From a checkpoint of a small contrastive audio-text model.
Model: encoder arch vit, encoder norm rmsnorm, encoder activation gelu_tanh, encoder patch size [16, 4], encoder layers 10, encoder width 192, text encoder layers 8, text encoder norm layernorm, text encoder activation gelu.
Rows from block 2 of the audio encoder of a small contrastive audio-text model, named by matrix and row number. Rows with one number belong to one neuron. Each number is 128 + 24 x the weight over its row's rms, rounded and kept within 0 to 255. All counts start at 0.
Before each neuron's rows are labels from the 100 clips, of 14976, where the neuron reaches its highest value: "top examples" is what is common among them. Only what is clearly more common there than usual is listed. The data: single notes of musical instruments (NSynth). In brackets: how many of the 100.
# fc1: MLP up (encoder.blocks.2.mlp.fc1.weight, 384x192), inputs 0-191
# fc2: MLP down (encoder.blocks.2.mlp.fc2.weight, 192x384, transposed), outputs 0-191

top examples: acoustic (76); pitch class D (61); note: D5 (41); note: D#4 (27)
fc1.41 [155  94 148 126 116  65  99 142 161 145 135 127 150 143 147 135 144 135 145 168 116 111 128 146 119 137  88 139 151 143 143 154 127 164 112 128 124 167  95 104 118 151 135 154 106 163 100  70 140 118 109 133 156 115 110 110 148 106 120 127 143  88 158 121 126  97 156 118 150 105 120  93 128 122 142 120  96 112 165 147 123 112 159 108 141 111  96  99 119  96 167  86 145 108 136 129 182 121 148 170  94 100 152 116 131 157  98  93 105 113 126 111 132 137 157 122 116  97 126  98 140 150 153 143 141 140 118 128 138 100 158 127 153 120  72  96 132 130 149 152  94 114  90 144 121 138 135 115 156 127 142 109 100 136 105  95 148 107  88 159 150 195 140 100 124 115 143 173 163 108 115  91 106 122 138 116 191 110 139 145 137 130 174 136 155 147 149 124 148  85  90 141]
fc2.41 [ 90  94 103 137 148  98 180 141 117 112 158 128 162 127 118 123 107 108 134 151 124 101  93 131 121 152 132 127 110 118  81  89 124 112 156 123 169 142 156 167 134 128 112 125 100 113 103  91 112 110 133 156 107 147 104 111 167 161 153 142  80 145 119 100 110 170 111 145 102 141 124 134 128 119 123 133 138 130 131 110 164 173 123 144  99 126 165 122 118 108 149 119 134 153  85  90 135  70  83 139 171 120 128 118  85 123 131 121 112 124 139 138 127  90 128  94 145 171 124 121 163  69 163 136 147  75  89 125  77 141 101 143 129 132 112 152 110 136 123 104 136 147 145 133  82 125 102 103 152 106 158 102 100 117 118 115 143 113 108 121  94 119  99 163  85 131 106 100 135 114 138 164  99 147 107 138 124 121 116 108 151 128  65 118 139 132  83 150 108 111 135 104]

top examples: pitch class C (66); octave 3 (44); instrument family: organ (36); note: C3 (32)
fc1.109 [127 134 157 129 147  88 107 104 139 159 155 132 131 156  91 186 112 133 126 139 169 121 125 120 120 121 132 115 150 158 138 103 120 156  95 126 110 141 135  81 108 135 121  96 135 135  95 182 115 144 149 134 157 125 110 122 166 108 102 160 127 112 102 111 105 189 108 126 153 137 128  95 149 154 145 166 139 140 151  84  85 144 144 141 141 126 109 160 135  75 145 112 130 148 140 112 109 105 107 135 111 122 130 115 105 109 131 163 100 124 106 137 109  74 154 141 130 142 160 134 145 158 138 146 102 118 122 136 159 163 154 136 125 116 102 125 125 132 152 113 161 144 136 120 141 113 124  72 138 118  67 136 163 160 127 137 138 165 117 137 113  94 135  95 117 151 158 141  80 168  85 119 163 144 168  84 130 104 113 138  64  84 133 150 121 171 131 130  97 109 130  97]
fc2.109 [ 70 138 111 143  90 149  96 133 123  93 144 148 168 143 115 113  82 164 153  92 141  99 121 125 108 142 114 105 145 111 104 115 132 116  96 142 126 111 112 118  97 138 138 102 128 159  79 131 130 101 104  64 130 128 116 124 125 150 106 114 150 139 115 132 139 106  90  74 149 119 121  75 107 106  95 136 140 115 125 124 108 124 158 131 103 137 163 141 134 122 130 124 119 105 127 109 138 133 141 132 118 128 114 143 133 129  90 140 177 162  88 107 112 126 149 104 118  52 101 136 121  79 120 133 147 130 108 128 113 128 127  80 150 136  75 114 166 101 136  81 118 130 120 134 127 181 144 139 166 117  99 149 114 167 135 124 132 123 169 129  97 118 115 144 115 143 122 157 135 108 161 140 110 121  91 138 143 123 107 108  77  98 112  74  76 115 144 164 103 139 174 136]

top examples: acoustic (98); string (77); octave 4 (75)
fc1.209 [139 123 100 152 157 122 159 170 191 135 143 165 186 151 127 152 147 139  91 123  68 116 137 123 117 158 145 112 129 127 168 100 125 133 158 130 108 119 132 130 123 116 119 170 154 150 152 101  67 151 142 136 132 127  84 111  96  95 140 109 141 130 168 151 190 148 126  98 132  90 121 114 128 141 108 126 113  91 135 116 104 119 144 120 163  93  99 119 145 146 111 121 102 155 142 175 106 117 135 160 161 147 138  93  83 105 138 158 131 119 153 143 174 143 156 123  98  84 108 102 102 142 141 107 123 112 138 136 101 129  94 158 101 144 124 153 109 141  90 158  93 113  89 123 129 167  98 171 172 132  84 101 134 130 132 105 129 134 111 113 122 150 129 141 106  97 113 106 136 141 128 105 136 156 121 107 120 134 119 151  81 152 107 124 142  93 130 124 130 153 152 111]
fc2.209 [ 95 113 182 122 147 138 166  83  95 138 130  77 142 100 128  92 112 124  97 107  96 109 133  98  90 189 115 112 137 128 111 127 144 103 138  96 125 108 116 149 110 116 107 184 123 102 154 131  70 133  95 104 143 140 122 135 155 108 107 124 112 101 115 126 138 129 124 143 129 113  97 177 132  96 105 136 153 174 137 146  99 111 146 126 105 107 154  94 106 152 155 107 126 130  93 114 158 133 135 129 124 134 139 139 131 103 175  87 137 122  96 142 169 102 126 112 100 115 179 101 150  93 115 124 137 133 121 143 124 111 143 131  84 115 142 111 157 116 157 150 114 106 140 134 163 137 125 130  96 118 134  91 149  98  99 176 145 101  95 125 174  87 122 118  99 126  95 158 148 124 109 156  89 135 140 132 118 138 129  94 106 140 144 165 149 153 108 133 135 114 194 143]

top examples: octave 4 (63); pitch class G (44); note: G4 (37); pitch class: F# (30)
fc1.131 [141 151 128 126 153 129 135 142 158 133 113 107 103 169 128 131 132 105 127 121 128 123 117 152 104 130 137 164 106 143 107 142 125 117 147 147 117 203 137 124 109 140 104 126 156 150  87 153 122 137 134 118 156 130  80 163  88 142 121 168 171 143 110 114 115 139 101 125 137 133 119 135 168 167 164 102 132 119 151  95  99 140  91 150  83  91 124 144 135 130 155 152 140 125 140 155 149 139 146 105  99 105 176 154 129 133 123 103 135 139  89 158 108 104 174 144  92 105 115 111 109 140 122 121 123 121 186  78 142 137 160 120 172 107 165 147 123 110 105 145 120  70 142  93  91 123 137  96 152 105  81 138 110 126 145 137 153  93 121  84  89 132 148 107 153 147 115 139 156 160 113 117 111 105 152 133  90 126 172 103  96 161 118 111 115 129 126 129 108 146 121  66]
fc2.131 [128 142 155 113  99 165 141  93 133 143 141 113 136 105 131 153 136 152 163 102 124 145 131 141 171  87 144 179 123 118  83 109 127 130 138 127 154  77 155 143 125 157 170 110 139 108 130 152 158 120 135 129 143 119 130 138 120  90 147 107 135  90 130  88 126 141 147 125  95 144 186 127 120 133 120  91 122  74 116 151 136 154 147 136 132 135 167 125 163 111 154 128 135 154 165 129 112 137 108 150 155 168 136 173  96 135 135  79 139 156 111 144 133 158 155 135 101 116 122 138 131 107 117  74  82 136 138 145 115  50  95 106 126 142 122 136 181 157 138  81 153 127 128 132 117 105 107 108 135 123 137 139 139 136 149 109 140 152 109  82 155 136 108 102  99 140 112 136 102 153 110 138 119 112 177 121 175 155  98 169 120  86 142 103 143 150 127 120 172 145 143 137]

top examples: pitch class D# (36); octave 1 (29)
fc1.43 [147 132 100 151 149  92  98 116 116 102  92 142 159 128 132 146 126 140 134 103 167  92 103 172 137 150  87 111 131 163 132 110  97 116 150 111 159 113 143 156 100 107 144 149  99 143 169 137 154 160 120 169 166 151 103 148  97 109 131 144 167 138 167 136 171  90 171  89 128 146 116 141 159 117 116 102  94  96 132  88 146 113 137 107 127 122 154 143 146 112 127  81  83 115 128 128 189 115 138 151 146 136 128 159  91 139 110 102 146 149 129 114 107 109 149 133 138 140 128 152 135 125 136 112 128 126 145 173 117  95 155 129 179 140 107  88  93 139 130 130 144 142 149 135  77 146 131  99 131 123  90 120 109  84 123  64 125 133 146 121 140 129 107 105  92  97 127 130 142 159 133 146 163  83 117 120 127 142 161  83 143 138 114 144 167 113 121 132 124 157 130  83]
fc2.43 [108 130 123 125 100 108 135 147  90 159  74 118 151 110 178 121 142 157 122 139 122 132 140 186 136 177 167 151 131 124 106 173 137  87 114 135  98 139  90 122 178 127 158 135 164 147 141 159 143 137 183 135 114 128 124 110 153 121 142 180 130 150 154 129 135 163 129 145 140  79 161  77 148  81 149 109 124 157 130 136  78 122 125 158 164 107 114 146 132 128 158 116 216 149 178 129 140 162 136 160 105 120 139 140 128 147 130 140 126 143 116 110 120 101 125 137 152 148 113 124 135 170 129 118 113 103 128 129 130 144 135 115 132 124 108 131 131 113  95 162 140 101 158 132 168 104 115 124 150 144 123 135 104 142 133 108 131 131 106 132 103 100  95 136 177 119 171 113 124  90 127 153 120 133 164 135 106 110 121 130 133 139 138 107 129 117 122 120 185 104 172  89]

top examples: octave 4 (95); pitch class F (80); note: F4 (78)
fc1.48 [116 144 125 111 113 147 165 114 152 119 178 140 112 147 149  94 138 138 160  90 128 155 120 131 146 137 130 139 126 134  98 138  99 132 101 123 165 139 177 194 123 135 131 122 119 138 171 165  85 101 138 114 140 142 150 154 116 130 125 111 121 136 101  92 125 144  67 109  75 114 119  65  88 119  99 132 113  93  90 132 165 135 122 155  87 119 172 142 132  84 136  97 164 119 139 149 103 108 119 134 166 164 135 175 100 127 104 182 141 128 130 105 132 159 122 163 110  94 165 110  82 118 184 152 135 140 106  92 124 127 146  89 128 139 111 111 116 151 112 114 128 121 169 118  80 145 127 107  99 140 167 153 161 123 150 126 136 119 113 107 130 114 154 128 116 104 136 145 126 156 124 120 166 135 142 106 138 124 145 151  95 119 133 118 107 164 113 125 100 112 119 135]
fc2.48 [113 119 125 100 126 130 141 103 128 112 108 131 119 142 119 154 166 166 132 127 110 146 123 127 135 138 168  93 105 153 146 108 138  97 170 123 139  84 128 121 149 149 109 143 149 137 129 163 128 116 126 113 145 140 137  91 108 136 108 128  98  82 100 140 147 102  89 105 127 125 177 145 122 132 158 135 152  76  91 166 135 143 117 167 163 142 156 103  62 146 109 152 116 117 161 166 102 130 139 135  97 144 161 187 147 155  58 111 129 135 111 145 151 142 161 141  79 109 134 158 114  91 167 111  96 122 101 104 141 170 117 134  91 123 192 104 127 121  96 119 137 138 125 182 105 165 160 154  97 153 107 139 114 129 142 171 112 158 141 100 124 138 134  90 118 138 139 130 113 127 117 125 114 124 161 123 144 134 119 149 131 125  86 124 160 141 115 107 139 130  87 130]

top examples: acoustic (76); string (52); octave 6 (41); pitch class: C (32)
fc1.359 [156 153 147 122  90 116 109 137 144 179 115 110 131 140 155 152 136 137 153 116  86 128 128 115 125 103 115 150 145 116 110 116 119 132 125 145 101 137 125  89 137 163 157 135 145 152 136  82 119 147 108 125 137 140 152 104 137 112 135 127 137 139 117  83  98 156 142  96 106  88 133 110 167 155 136 141 152 131 130 134 127  75 108 131 122 126 100 114 186 135 157 145 126 107 148 158 136 148 128 111 167 160 119 155 125 121 138 114 142 127 161  89 101 111 169 129 120 135 140  81 150 125 117 155 146  91 150 142 129 111 122 140 139  88 108 124 154  99  95 118 103 129 113 195 119 134 149 100 124 127 161 106  97  90 115 168 144  80 190 149 136 134 103 115  90 166  96 129 128 165 144 122  88 130 136 158 166 171 113 144 151 142 136  76 102 139 103  79  87 126 122  77]
fc2.359 [108 131 118 125 141 151 173 161 129 113 150 120 130 149 142  99 114 147 149 105 118 101 109 126 132 129 142 169 103 119 105 119 104 110 127 163 144 118 147 142 126 119 144  97  85 162 125 138 163 139  92  78 142 110 113 173 122 140 102 168 132 102 117 140 134  84 118  81 144 133 173 141 129 108 120 125 130 107 122 139 120 130 105 100 126 134 137 137 115 118  89 139 102 156 130 146  92 101  94 153 135 141 125  91 117 123 124 157  53 110 157 166 147 108 122 108 164  72 118 173 181 155 189 114 134 132 167 156 140 128 101 119 158 143 128 105 109 170 124  98 125 132 133  95 133 101 104 157 134 124 143 102 126 118 145 124 129 134  97 129  85  86 112 120 120 126 105  88 108 132 105 162  59 170 126 124 134 136 162 114 133 163 118  91  91 118 111 111 110 103 129 101]

top examples: octave 4 (46); pitch class D# (30); note: D#4 (28); instrument family: string (25)
fc1.162 [159 133 109 169 164 128 128 138 150 160 145 200 145  99 147 176 140 129 109 117  92 141 130 146 127 140 105 117 148 160 143  94 116  72 152 106 119 124 125 152 158 136 104 181 128 152 111 155 151 105 110 136 126 142 102 136 162 136 107 106 112 117 137 140 151 157 132 134 111 176 105 114 160 128 113 125 167 138 136 100 132 100 123  96 163 136 142 136  80 146 124 104 112 134 139 154 101 125 112 140 152 151 116 108 154 103 162  89 105 114  90 126 161 122 124  76 138 133 167 155 130 118 134 141 147 138 122 140 125 172 142 113 135 129 131  68 124  79  87 126 107 131 126 122 119 134  83 146  93 134 121 129 128 170 125 111 138 133 100 103 137 136 138 145 138 133 143  91 119 101  66 154 131 133 116 129  89 106 112 167 149 116 125  77  96 119 134  82  89 158 179 129]
fc2.162 [151 146 139 148 135 122 143 112 108 149 133 103 106 154 142 115 119 181 126 126 119 150 175 144 158 125 186 167 143 112 115 160 150 165 111 144 117 111 137 176  89 169 143 114 124 168 160 121 141 145 102  78 145 131 124 130 116 121 120 135 153 167 146 172 117 123 121 170 138 136 116 140 130 130 116 139 137 147 115  85 133 124 128 146 112  80 136 123 170 150 148 162 153  89 147 171 139 134 137  99 110  77 138 124 111 111 170 116 133  92 124 118 138  91 146 152 144 136 145 140 138 124 178 102 136 121 115 103 114 135 116 143  86 171 133 133 107 119 192 142 109 112 152 135 145 177 157 130  94 146 102 107 137 134 129  96 105 128 139 121 192 129 134 152 112 138 128 176 135 102 157  89 135 159 109 150 157 108 144 127 102 146 130 139 149  64 112 119 164 128 151 142]

top examples: octave 3 (72); pitch class F (38); note: F3 (33)
fc1.154 [133 155 163 152 144 109 108 129 130 106 151 110 120 109 157 118 129 127  82 124 125 113 199 138  82 161 126 108 152 166 137 160 122 134 175 122 167 116 140 162  96 124  88 120 129 118 121 160 112 149 115 128  85 122 109 103 156 142 141  99 157 152 131 132 122 108 146 126 134 101 130 153 148  86 122 149 136 179 110 136 107 129 160 119  99 142 156 126  78 117 134 155  79 154  97 176 134 172 129 106 158 124 125 162 129 144 127 146 118 125 137 139 122 158 152 119 103  58 137 127 106 134 129 130 157 107 168 103 100 138 144  89 118  94 112 117 191 162  80 120 115 153 127 139 140 140 142 142 113  87 106 118 117 148 112 141 154 145 104 177  90  99 101  93 142 127 121 125 151 112 144 100  99 139  86 144 134 108 105  94 130 130 145 133 112  93 145 144 122 158 108 109]
fc2.154 [146 100 101 152 130 151 162 151 146 113 102 138  95 166 160 114  90  92 114 102 120  99 118  52 166 100 165  66 134  77 129  90 115 107 103 113 132 109 167 115 144  61 162 143 168 134 138 119 137 125 173 169 126 142 106 165 113  93 114 108 113 103 137 144 138 154 147 119 111 129 140 108 123 147  81 113 152 112 143 106 151 129  96  87 148 102 127 135  97  88 118  77 164 124 147 140 119 127 110 118 109 137 154 115 112  94 133 127 148 154 110 143 101 123 144 121 110 177 143 147 106  92 105 148 161 122 133  99 136 118 125 127 141 106 145 153  88 153 125  69 143 110  81 121 110 117 111 112 137 154 139 145 166 115 129 128 105  84 124 131 107 137 169 146 118 120 122 120 125 129 117 107 106 120 107 142 109  90 100 147 105 103 144 126 110 134 105 123 129 127 148 146]

top examples: octave 4 (71); pitch class D (55); note: D4 (46); pitch class C# (26)
fc1.180 [139 144 137 122 126 148 129 120 144 120 123  95 108  93 171 136 144 135 125 152 135 137 143 150 150 112 124 109 187  91 155 152 127 116 109  76  95 155 141 134 105  80 132 124 135 122 170 135 113 169 131 126 134 110 153 151  84 140 157 105 141 156  79 132 138 151 118 120 141 111  96 107  98 105 101 116 120 148 118 117 115 198 149  95 135 121 117 117 142 139 112 104 158 115 113 159 147 116 161 111  69 108 120 134 138 152 154 174  91 110  82 145 123 148  89 145 135 138  65 122 136 130 189 126 137 134 134 155 127 155 137 112 120 127 103 131 120 100 122  99 113 158 145 153  76 154 108 127  92  78 147 157 164 153 121 138 129 112 162 153 148 121 164 135 117 146 117 114 152 129 179  98 114 124  70 108  98 138 140 114 134 167 134 137 100  99 139 125 118 131 162 134]
fc2.180 [172 109 142 129 110 126 133 123  94 125 147 112 104 138 138 171 137 169 125 146 135 138 157 146  99 121 128 135 100 120 126 148 117 114 157 141 153 133 120 119 142 118 123 112 173 105 134 141 120 142 121 178  34 144 160 112 154 113 127 157 117 139  85 139 109 144 179 148 120 147 138 132 161 134 153  95 102 117 130 131 100 120 123 147 115 137  76 118 159 129 116 135 137 108 139 152 104 119 129 128 127 119 121 148 145 132 125 137 119 166 177 124 168 133 130 123 104 142 106 123 129 114  88 101 154  91 143 182  84 142 126 193 119 137  75 116  98 105 114 119 169 117 156 116 169 138 149 102 113 106 183 197  86 108 136 109 116 142 146 152 127 124 154 121 129 135 113  84 117 119 125 142  97 151 156 121 144 157  64 106 120 130 112 105 154  95  95 132 140 115 143 135]

top examples: pitch class C (71); octave 6 (60); note: C6 (59)
fc1.57 [139 111 128 137  92 105 108 118 140 131 116 177 130 151 161 177 118 123 159 140 180 118 115  81 140 133 121 123 146 123 145 141 161 163 123 144 139 151 123 116 127 147 114  98  99 154 121 139 140 123  96 144 157 110 112 117 132 181 119 141 137  83 130  98  66 148 125 173 138  99 123 114 126 144  74 132 132 142 109 131 140 112 139  94 107 158 139 133 147 104 136 110 114 144 124  89 143  98  87 147 140 117 122 170  92  77 147 133 138 144 142  83 129  66 147 125 107  83  79 140 174 170 140 123 110 145 128 115 106 214 128 131 153 101 109 139 132 161  95 131 146 109 131 161 154 123 119 170 167 113 158 142 129 133 118 137 132 125 120 109 165 120 125 132 140 138 128 113 113 151 129 148  84 114 131 131 102 163 121  87 159  89  99 151 120 118 114 122 111 110 140 114]
fc2.57 [134 109 121 164 107 122  82 125 121 128 152 155 135 167 120 131 174 157 118 134 116  90 141 168  95 142  76 114 110 152 133  95 123 149  99 140 100 116 102 147 114 148 136 109 114  98 112 117 132 125 161 154  97 114  90 116 123  96 128 115 122 153 143 146 137 154 123 132 122 136 127 147 145 101 130 149 147 142 101 138 152 138 113  90 140 113 116 122 102 116 167 153 117 156 120  97 108 148 124 122 146 120 135 123 119 177 153 136 181 144 141 126 151 121 101 124 126 131 120 124 118 129 126 137  89 100  89 162 107 210  92  58 115 156 148 180 121  98 136 123 105 132  90 153 140 153 133 150 166 161 130 150 116 157 138 149 153 114 177 113 155 150 108 126 133 111 184 103 164 121 116 154 112 130 160 136 191 139 163  90 124 123 124 165 139 173 137 143 114 129 128 160]

top examples: octave 4 (71); pitch class G# (45); note: G#4 (43)
fc1.291 [101 137 121 166 122 116  82 158 111 140  96 129 167 116 150 144 111 118 194 132 159 132 129 146 125  99 113 126  77 138 123 166 111 136 117 137 117 135 136 157 143 109 158 124 142 140 161 164 150 143 179  94 116  97  99  93 145 134 136 163 108 117 100 162 151 146  90 159  90 144 125 122 184 128 136 121 138 146 129 104 113 164  80 103 147 152  96  95 179 157 178 138 124 133 144 139 147 170 118 152 110 113 134  87 117 156 160 133 152  98  96 120 104 100 140 107 144 139 108  97 138 146  86 128 135 142  94 164 116 116  93 100 152 120 106 144 136 167  99 140 117  80 108 106 110 138 108 122 115 126 104  95  93 117 140 137 122 155 142 111 129 130 138  95  94 103 152 133  99 142 107 139 106 153 119 114 128 145 142  97 117 163 138 124 119 130 142 121 164 152 185  96]
fc2.291 [113 138 157 125 141 134 122  84 115  96  68 109 124 132 145  94  98 115 155 130 108 157 108  72 105 113 134 197 110 113  94 109 142 124 157 119 101 131 126 172 121 132 119 121 122 118 126 141 130 114 156 136 148 104 103 124  90 159 160 101 157 157 148 102 122 123 102 134 118 116 167 120 114 131 117 124 113  71 124 102 121 146 121 136 148 132 152 170 114 131 137  99 128 178 133 137 133 197 155 123 142 155 133 125 154 123 160  96 144 122 158 132 139 114 129 131 146 113  99 102 107 138 106  95 131 113 133 170 149 132 154 126 128 111 133 111 148 124  93 168 136  80  98 169  99 119 120 116 159 127  84 113 117 140 107 124 125 141  83 118 116  99 155 110 169 112  85 111 103 123 165 130 102 150 108 142 159  98 117 128 175 109 166  89  70 114 139 112 157 140 135 176]

top examples: octave 4 (79); pitch class F (38); pitch class: F# (35); note: F#4 (33)
fc1.126 [144  58 129 137 118 130 110 155 116 136  97 126 146 110 155 124 154 130 157 130 126 167 133 150 172 100 101 126 134 185 140 148 115 120 141  84  99 124 111 139  97 129 137 131 170 156 123 121 123 126 145 143 131 142 121 109 133 106 129 172 128  78  82  73 135 125 148 121 107 125 105 125 100 113 102 130 132 112 128 112 149  97 155 132 140 131 165 179 140 141 141 122 124 138 119 105 145 123 122 137  91 153 153 171 140 137 173 147 118 154 107 113  63 137  88  81 114 138  92 131 134 126 130  93 123 171 158 139 139  96 130 125 128 161 107 114  83 140 156 154 104 140 119 161 102 104 128 116 127 159  71  84 116 136 158 100 110 160 150 132 122 123 145 100 142 131 115 121 155 118 125 136 120 143 129 127 143 124 185 146 110 135  80 145 157 140 131 118  92 173  95 187]
fc2.126 [122 150  98 139  82 123 111 119 107 162  84 114  86 112 159  95 156 111 153 123 182 161 136 176 109 179 136 149 137 115 102 137 142  64 145 130 101 121 136  83 133 164 161 159 119 152 109 129 141 156 158  81 142 165  90 115 159 103 138  77 125 154 137 183 142 175 143 115 115  88 159 117 151 139 136 115 119  85 144 130 103 112 144 129 111 106 125 103  97 129 146 149 165 157  93 137 121 142 114 109 136 117 135 105 114  98 106 138 159 113 111 129 118  97 181  99 140 163 114 143 118 112 105 121 171 118  95 136 145 111 140 148 122 125 120 103 107 140 111 169 122 117 115 135 165 151 139 137 128 127 124 173 134 114 118 129 138 182 125 127 136 146 116 112 145 112 154 151 133 123 134 101 123 128 158 129  90 178 145 116 119  85 112 107 143 142 122 110 115 122 179 145]

top examples: octave 4 (86); pitch class F# (49); note: F#4 (48); note: A4 (38)
fc1.91 [153 165  79 169 154  98 146 143 100 111 156 115  92 165 133 135 148 116 151 133 141 147 128 127  91 136 160  90 130 130 109  93 119 159 165 102  90 131 143 119 120  69 142  90 148 143 104 133 103 175 139 103 140 121 113 106 135  78 144 117 116 119  88  71 151 145 134 134 114 142 143 178 143 163  98 137 154 157 135  93 113 126 121  89 185 118 104 160 130  86  91 133 154 100 134 160 128 142 115 151 124 166  91 111 134 128 121 117 106 149 108 113 125 151 175 150  91 109 133 131 138  90 122  83 140 131 127  74 119 135 145 142 144  94 101 126 105 118 118 131 151 170 122 130 160 144 146 139 108 118 164 138  90 126 111 154 117 123 149 108 166 123 130 129 112 120 116 164 184 122 133 137 113 124 157 104 162 106 136 105 140  78 132 141 141 122 129 151 144 145 139 132]
fc2.91 [163 132 162 100 175 122 135 159 134 131 115 134 129 104 171 110 123 123  93  95 131 126 115 103 141 116 130 113 142 121 125 104  90 102 125 150 176 142 130 146 134 170 139 129 150 139 131  64 152 116 135 104 125 135 170 117 106 124 131 103 138 129 127 139 160 187  99 140 159 131 139 168 127 147 102 165 104 123 106 112 135 128 154 115 181  71 133  83 129 145 143 133 118 141 136 111 127 138 130 107  96 128  97 128 154  98 119 115 121  99 137 139 108  98 106 124 131 128 144 117 140 105 121 150 172 158  97 132 154 146 133  84 123  63 167  94  65 122 115 122 125 126 119  43 125 137 107 126 147 162 130 158 139 146 128 161 112 109 147 110 100 136 129 123 212 162 135 160 139 147 156 117 107 153 117 141 146 129  90 147 152 142 124 122 130 103 144 112  96 126 121 124]

top examples: pitch class D# (85); octave 6 (83); note: D#6 (82)
fc1.104 [122 136 186 134 132 148 126 114 121 148 173 123 101 143 115 108 127 149 126 109 160 203 154 153 148 125 137 124 133 155 145 150 156 111 134 129  86 117 167 126 128 133 155 135 122 138 127 131 126 201 126 100 121 130  83 109 135 112 116 100 132  94 139 136 140 110 125 113  69 125 132 102 159 108 107 141  94 113 158 150 138 175 129 103 130 166  93 122 147 122 180  72 110 107 135 165  93 146  95 127 136 142 160 132 138 142 118 130 117 104 139 110 107 154 112 126 135 147 146 131 115 147 196 120 141  97 104 105 127 129 138 125 134 113 135 117  92 146 136 114 133 109 151 108 103  72 130 127 119 118  94 134 159 127 149 155  88  81 135 153 124 162 130 161 116 120  99 149 104 123  83  80 121  90 194 132 146 125 161  91 107 138 121 107  94 121 112 150 138 140 112 143]
fc2.104 [104 142 134 135  84 150 156 104 141 134 155 171 112 152 146 125 122 142  89 107 166 144 109 118 164 152 157 104 118 124 109 138 143 117 127 151 110 118 106 151 126 122 146 125 111 143 101 158 150 107 139 141 153 146 166 183  73 149 132 121 160 101 155 113 136  97 144 170  99 162 131 125 124 157  71 102 163 142  85 119 145 113 139 135 139 166 113  99 118 157 170 139 109 152 148 140 117 169 158 114 158 125 131  97 137 159 111 129 108 113 114 140 126  99 162  66 112 114 148 174 132 131 132 147 137 132 147 139 102 110 178 124 120 116 135 172 142 156 154 118 123 141 175 127 102 114 125 122 190 130 129 116  93  97 159 148 110 117 139 125 117 110 135 137 106 127 193 119 105 110 109  98 149 105 143 134 124 124 125 114 154 134 123 172 132 107 181 165 141 131  77 148]

top examples: octave 3 (40); octave 1 (33); instrument family: mallet (30); pitch class F# (27)
fc1.331 [155 134 127 138  88 167  91 130 122 114 136 115 129 142 104 147 122 111 123 136 138 153 149 120 103 135 135 194 150 118 123 110 122 132 132 153  99 120 152 146 148 157 135  96 123 118 134  96 128 158 117 106 130 150 127 181 146 141 121 110 126 155 141 141 123  96 139 136 150 128  95 110 114 118 164 130 100  59 118 122 104 116 148 124 148 141 155 117 100 138 132 146 103 143 128 119 128  70 150 110 132 146 134 122 101 157 152 131 141  99 110  85 111 169 104 128 152 148 133 113 143  84 126 165 118 139 128 119 110 138 106 137 136 160 129 127  76 108 155 151 120 180 127 149 160 130 153 148 198 127 203 131 118 112  86 153 125 148  77 101 114 134 107  75 135 102 110 107 106  87 159 121 148 107  89 148  84 116 129 131 132 122 145  86  89 141 157 152 134 171 153  97]
fc2.331 [ 88 103 130  83 118 148 142 103 121 135 103 150 157 122 137 100  90 146 121 110 178  86 138 133 124 149 125 144  94 128  92 160  91  87 149  70 140  97 171 128 136 153 109 111 127 103 132 108 114 111 127 148  86 128 117 127 127 123 108 154  96 110 141 113 165  96 125 146 119 108 136 108 123 136  86  80  91 122 132 145 157 117 173 131  96 131 111 144 129 104 142 122 100 139 114  99 117 132 116 143 126 160 128 131 127 111  77 140 177 115  95  95  88 137 123 141 103 110 155 101 132 212 144 113 148 122  92 144  62  99 104 138 137 138 164 113 178 110  84 112 146 102 134 107  95 141 149 132 159 104 112 108 105 122 141 127 107 126 120 132 144 116 128 104  75 112 102 126 164 115  94 149 137 110 134 117 126 148 140 119 115 108  93 146 133  91 124 122 113 146 137  97]

top examples: octave 3 (43)
fc1.87 [133 120 104 154 146 149 129 101 133  92  91  98 133 174 141 111 184 101  99 115 153 154 162 153  97 123 135 117 138 117  95 124 156 129 109 142 145 101 153 141 125 107 157 102 117 173 131 122 171 143 108 119 123 120 137 125 133 129  97 137 107 103 128 181 107 115 148 132 121 116 114 131 183 136 106  87 109 131  74 161 114 146 129 121 166 179 118 125 122 103 152 109 109 122 148  77 107 130 146  91 124 109 165 161 171 146 126 152 119 128 143 107 155 153 213 129  91 136 136 118 154  97 100 125 127 112 116  90 104 132 139 122 131 170 134 101 145 129 116 119  94 150 159 166 123 123 141 125 141 101 153 101  93 110 128 157 147 128 110 190 129 120  97 156  99 148 109 118 127 150 106 128  99 138 132 146 160 121  70  86 123 124 136 166  92 122 139 120 132 140 138 124]
fc2.87 [ 74  99 163  75 126  81 124 121 132  70 113 135 101 117 146 148  92 131 113 114  95 127 103  89 136 125 127 121 108 147 147 134  78 157 145  96  84 112  98  90 112 184 110 106 110 136 122 129 165 103 118  95 164  69 108 171 125  96 120 100 136 103 115 101 119 130 161 112 126 108 138 171 113 115 111  85 121 155 150 136  94  91 158 104 132 121 113 117  78 134 160  65 106 171 141 141 105 115 159 149 107 167 115 149  93 109 135 139 120 130 166 108 163 147 116 117 135 117 100 129 100 144 124 120 135 132 133 125 102 137 127 136 164 110 132 135 104 118 109 184 147  97 120 101 128  95 117 103 126 136 109 117 128  92 121 111 121 164 127 100 121 110 147 125 163 103 104 125 142 172 128 141 133 117 105 143 132 140 106 137 112 138  83 150 142 143 108 131  96 135 127 115]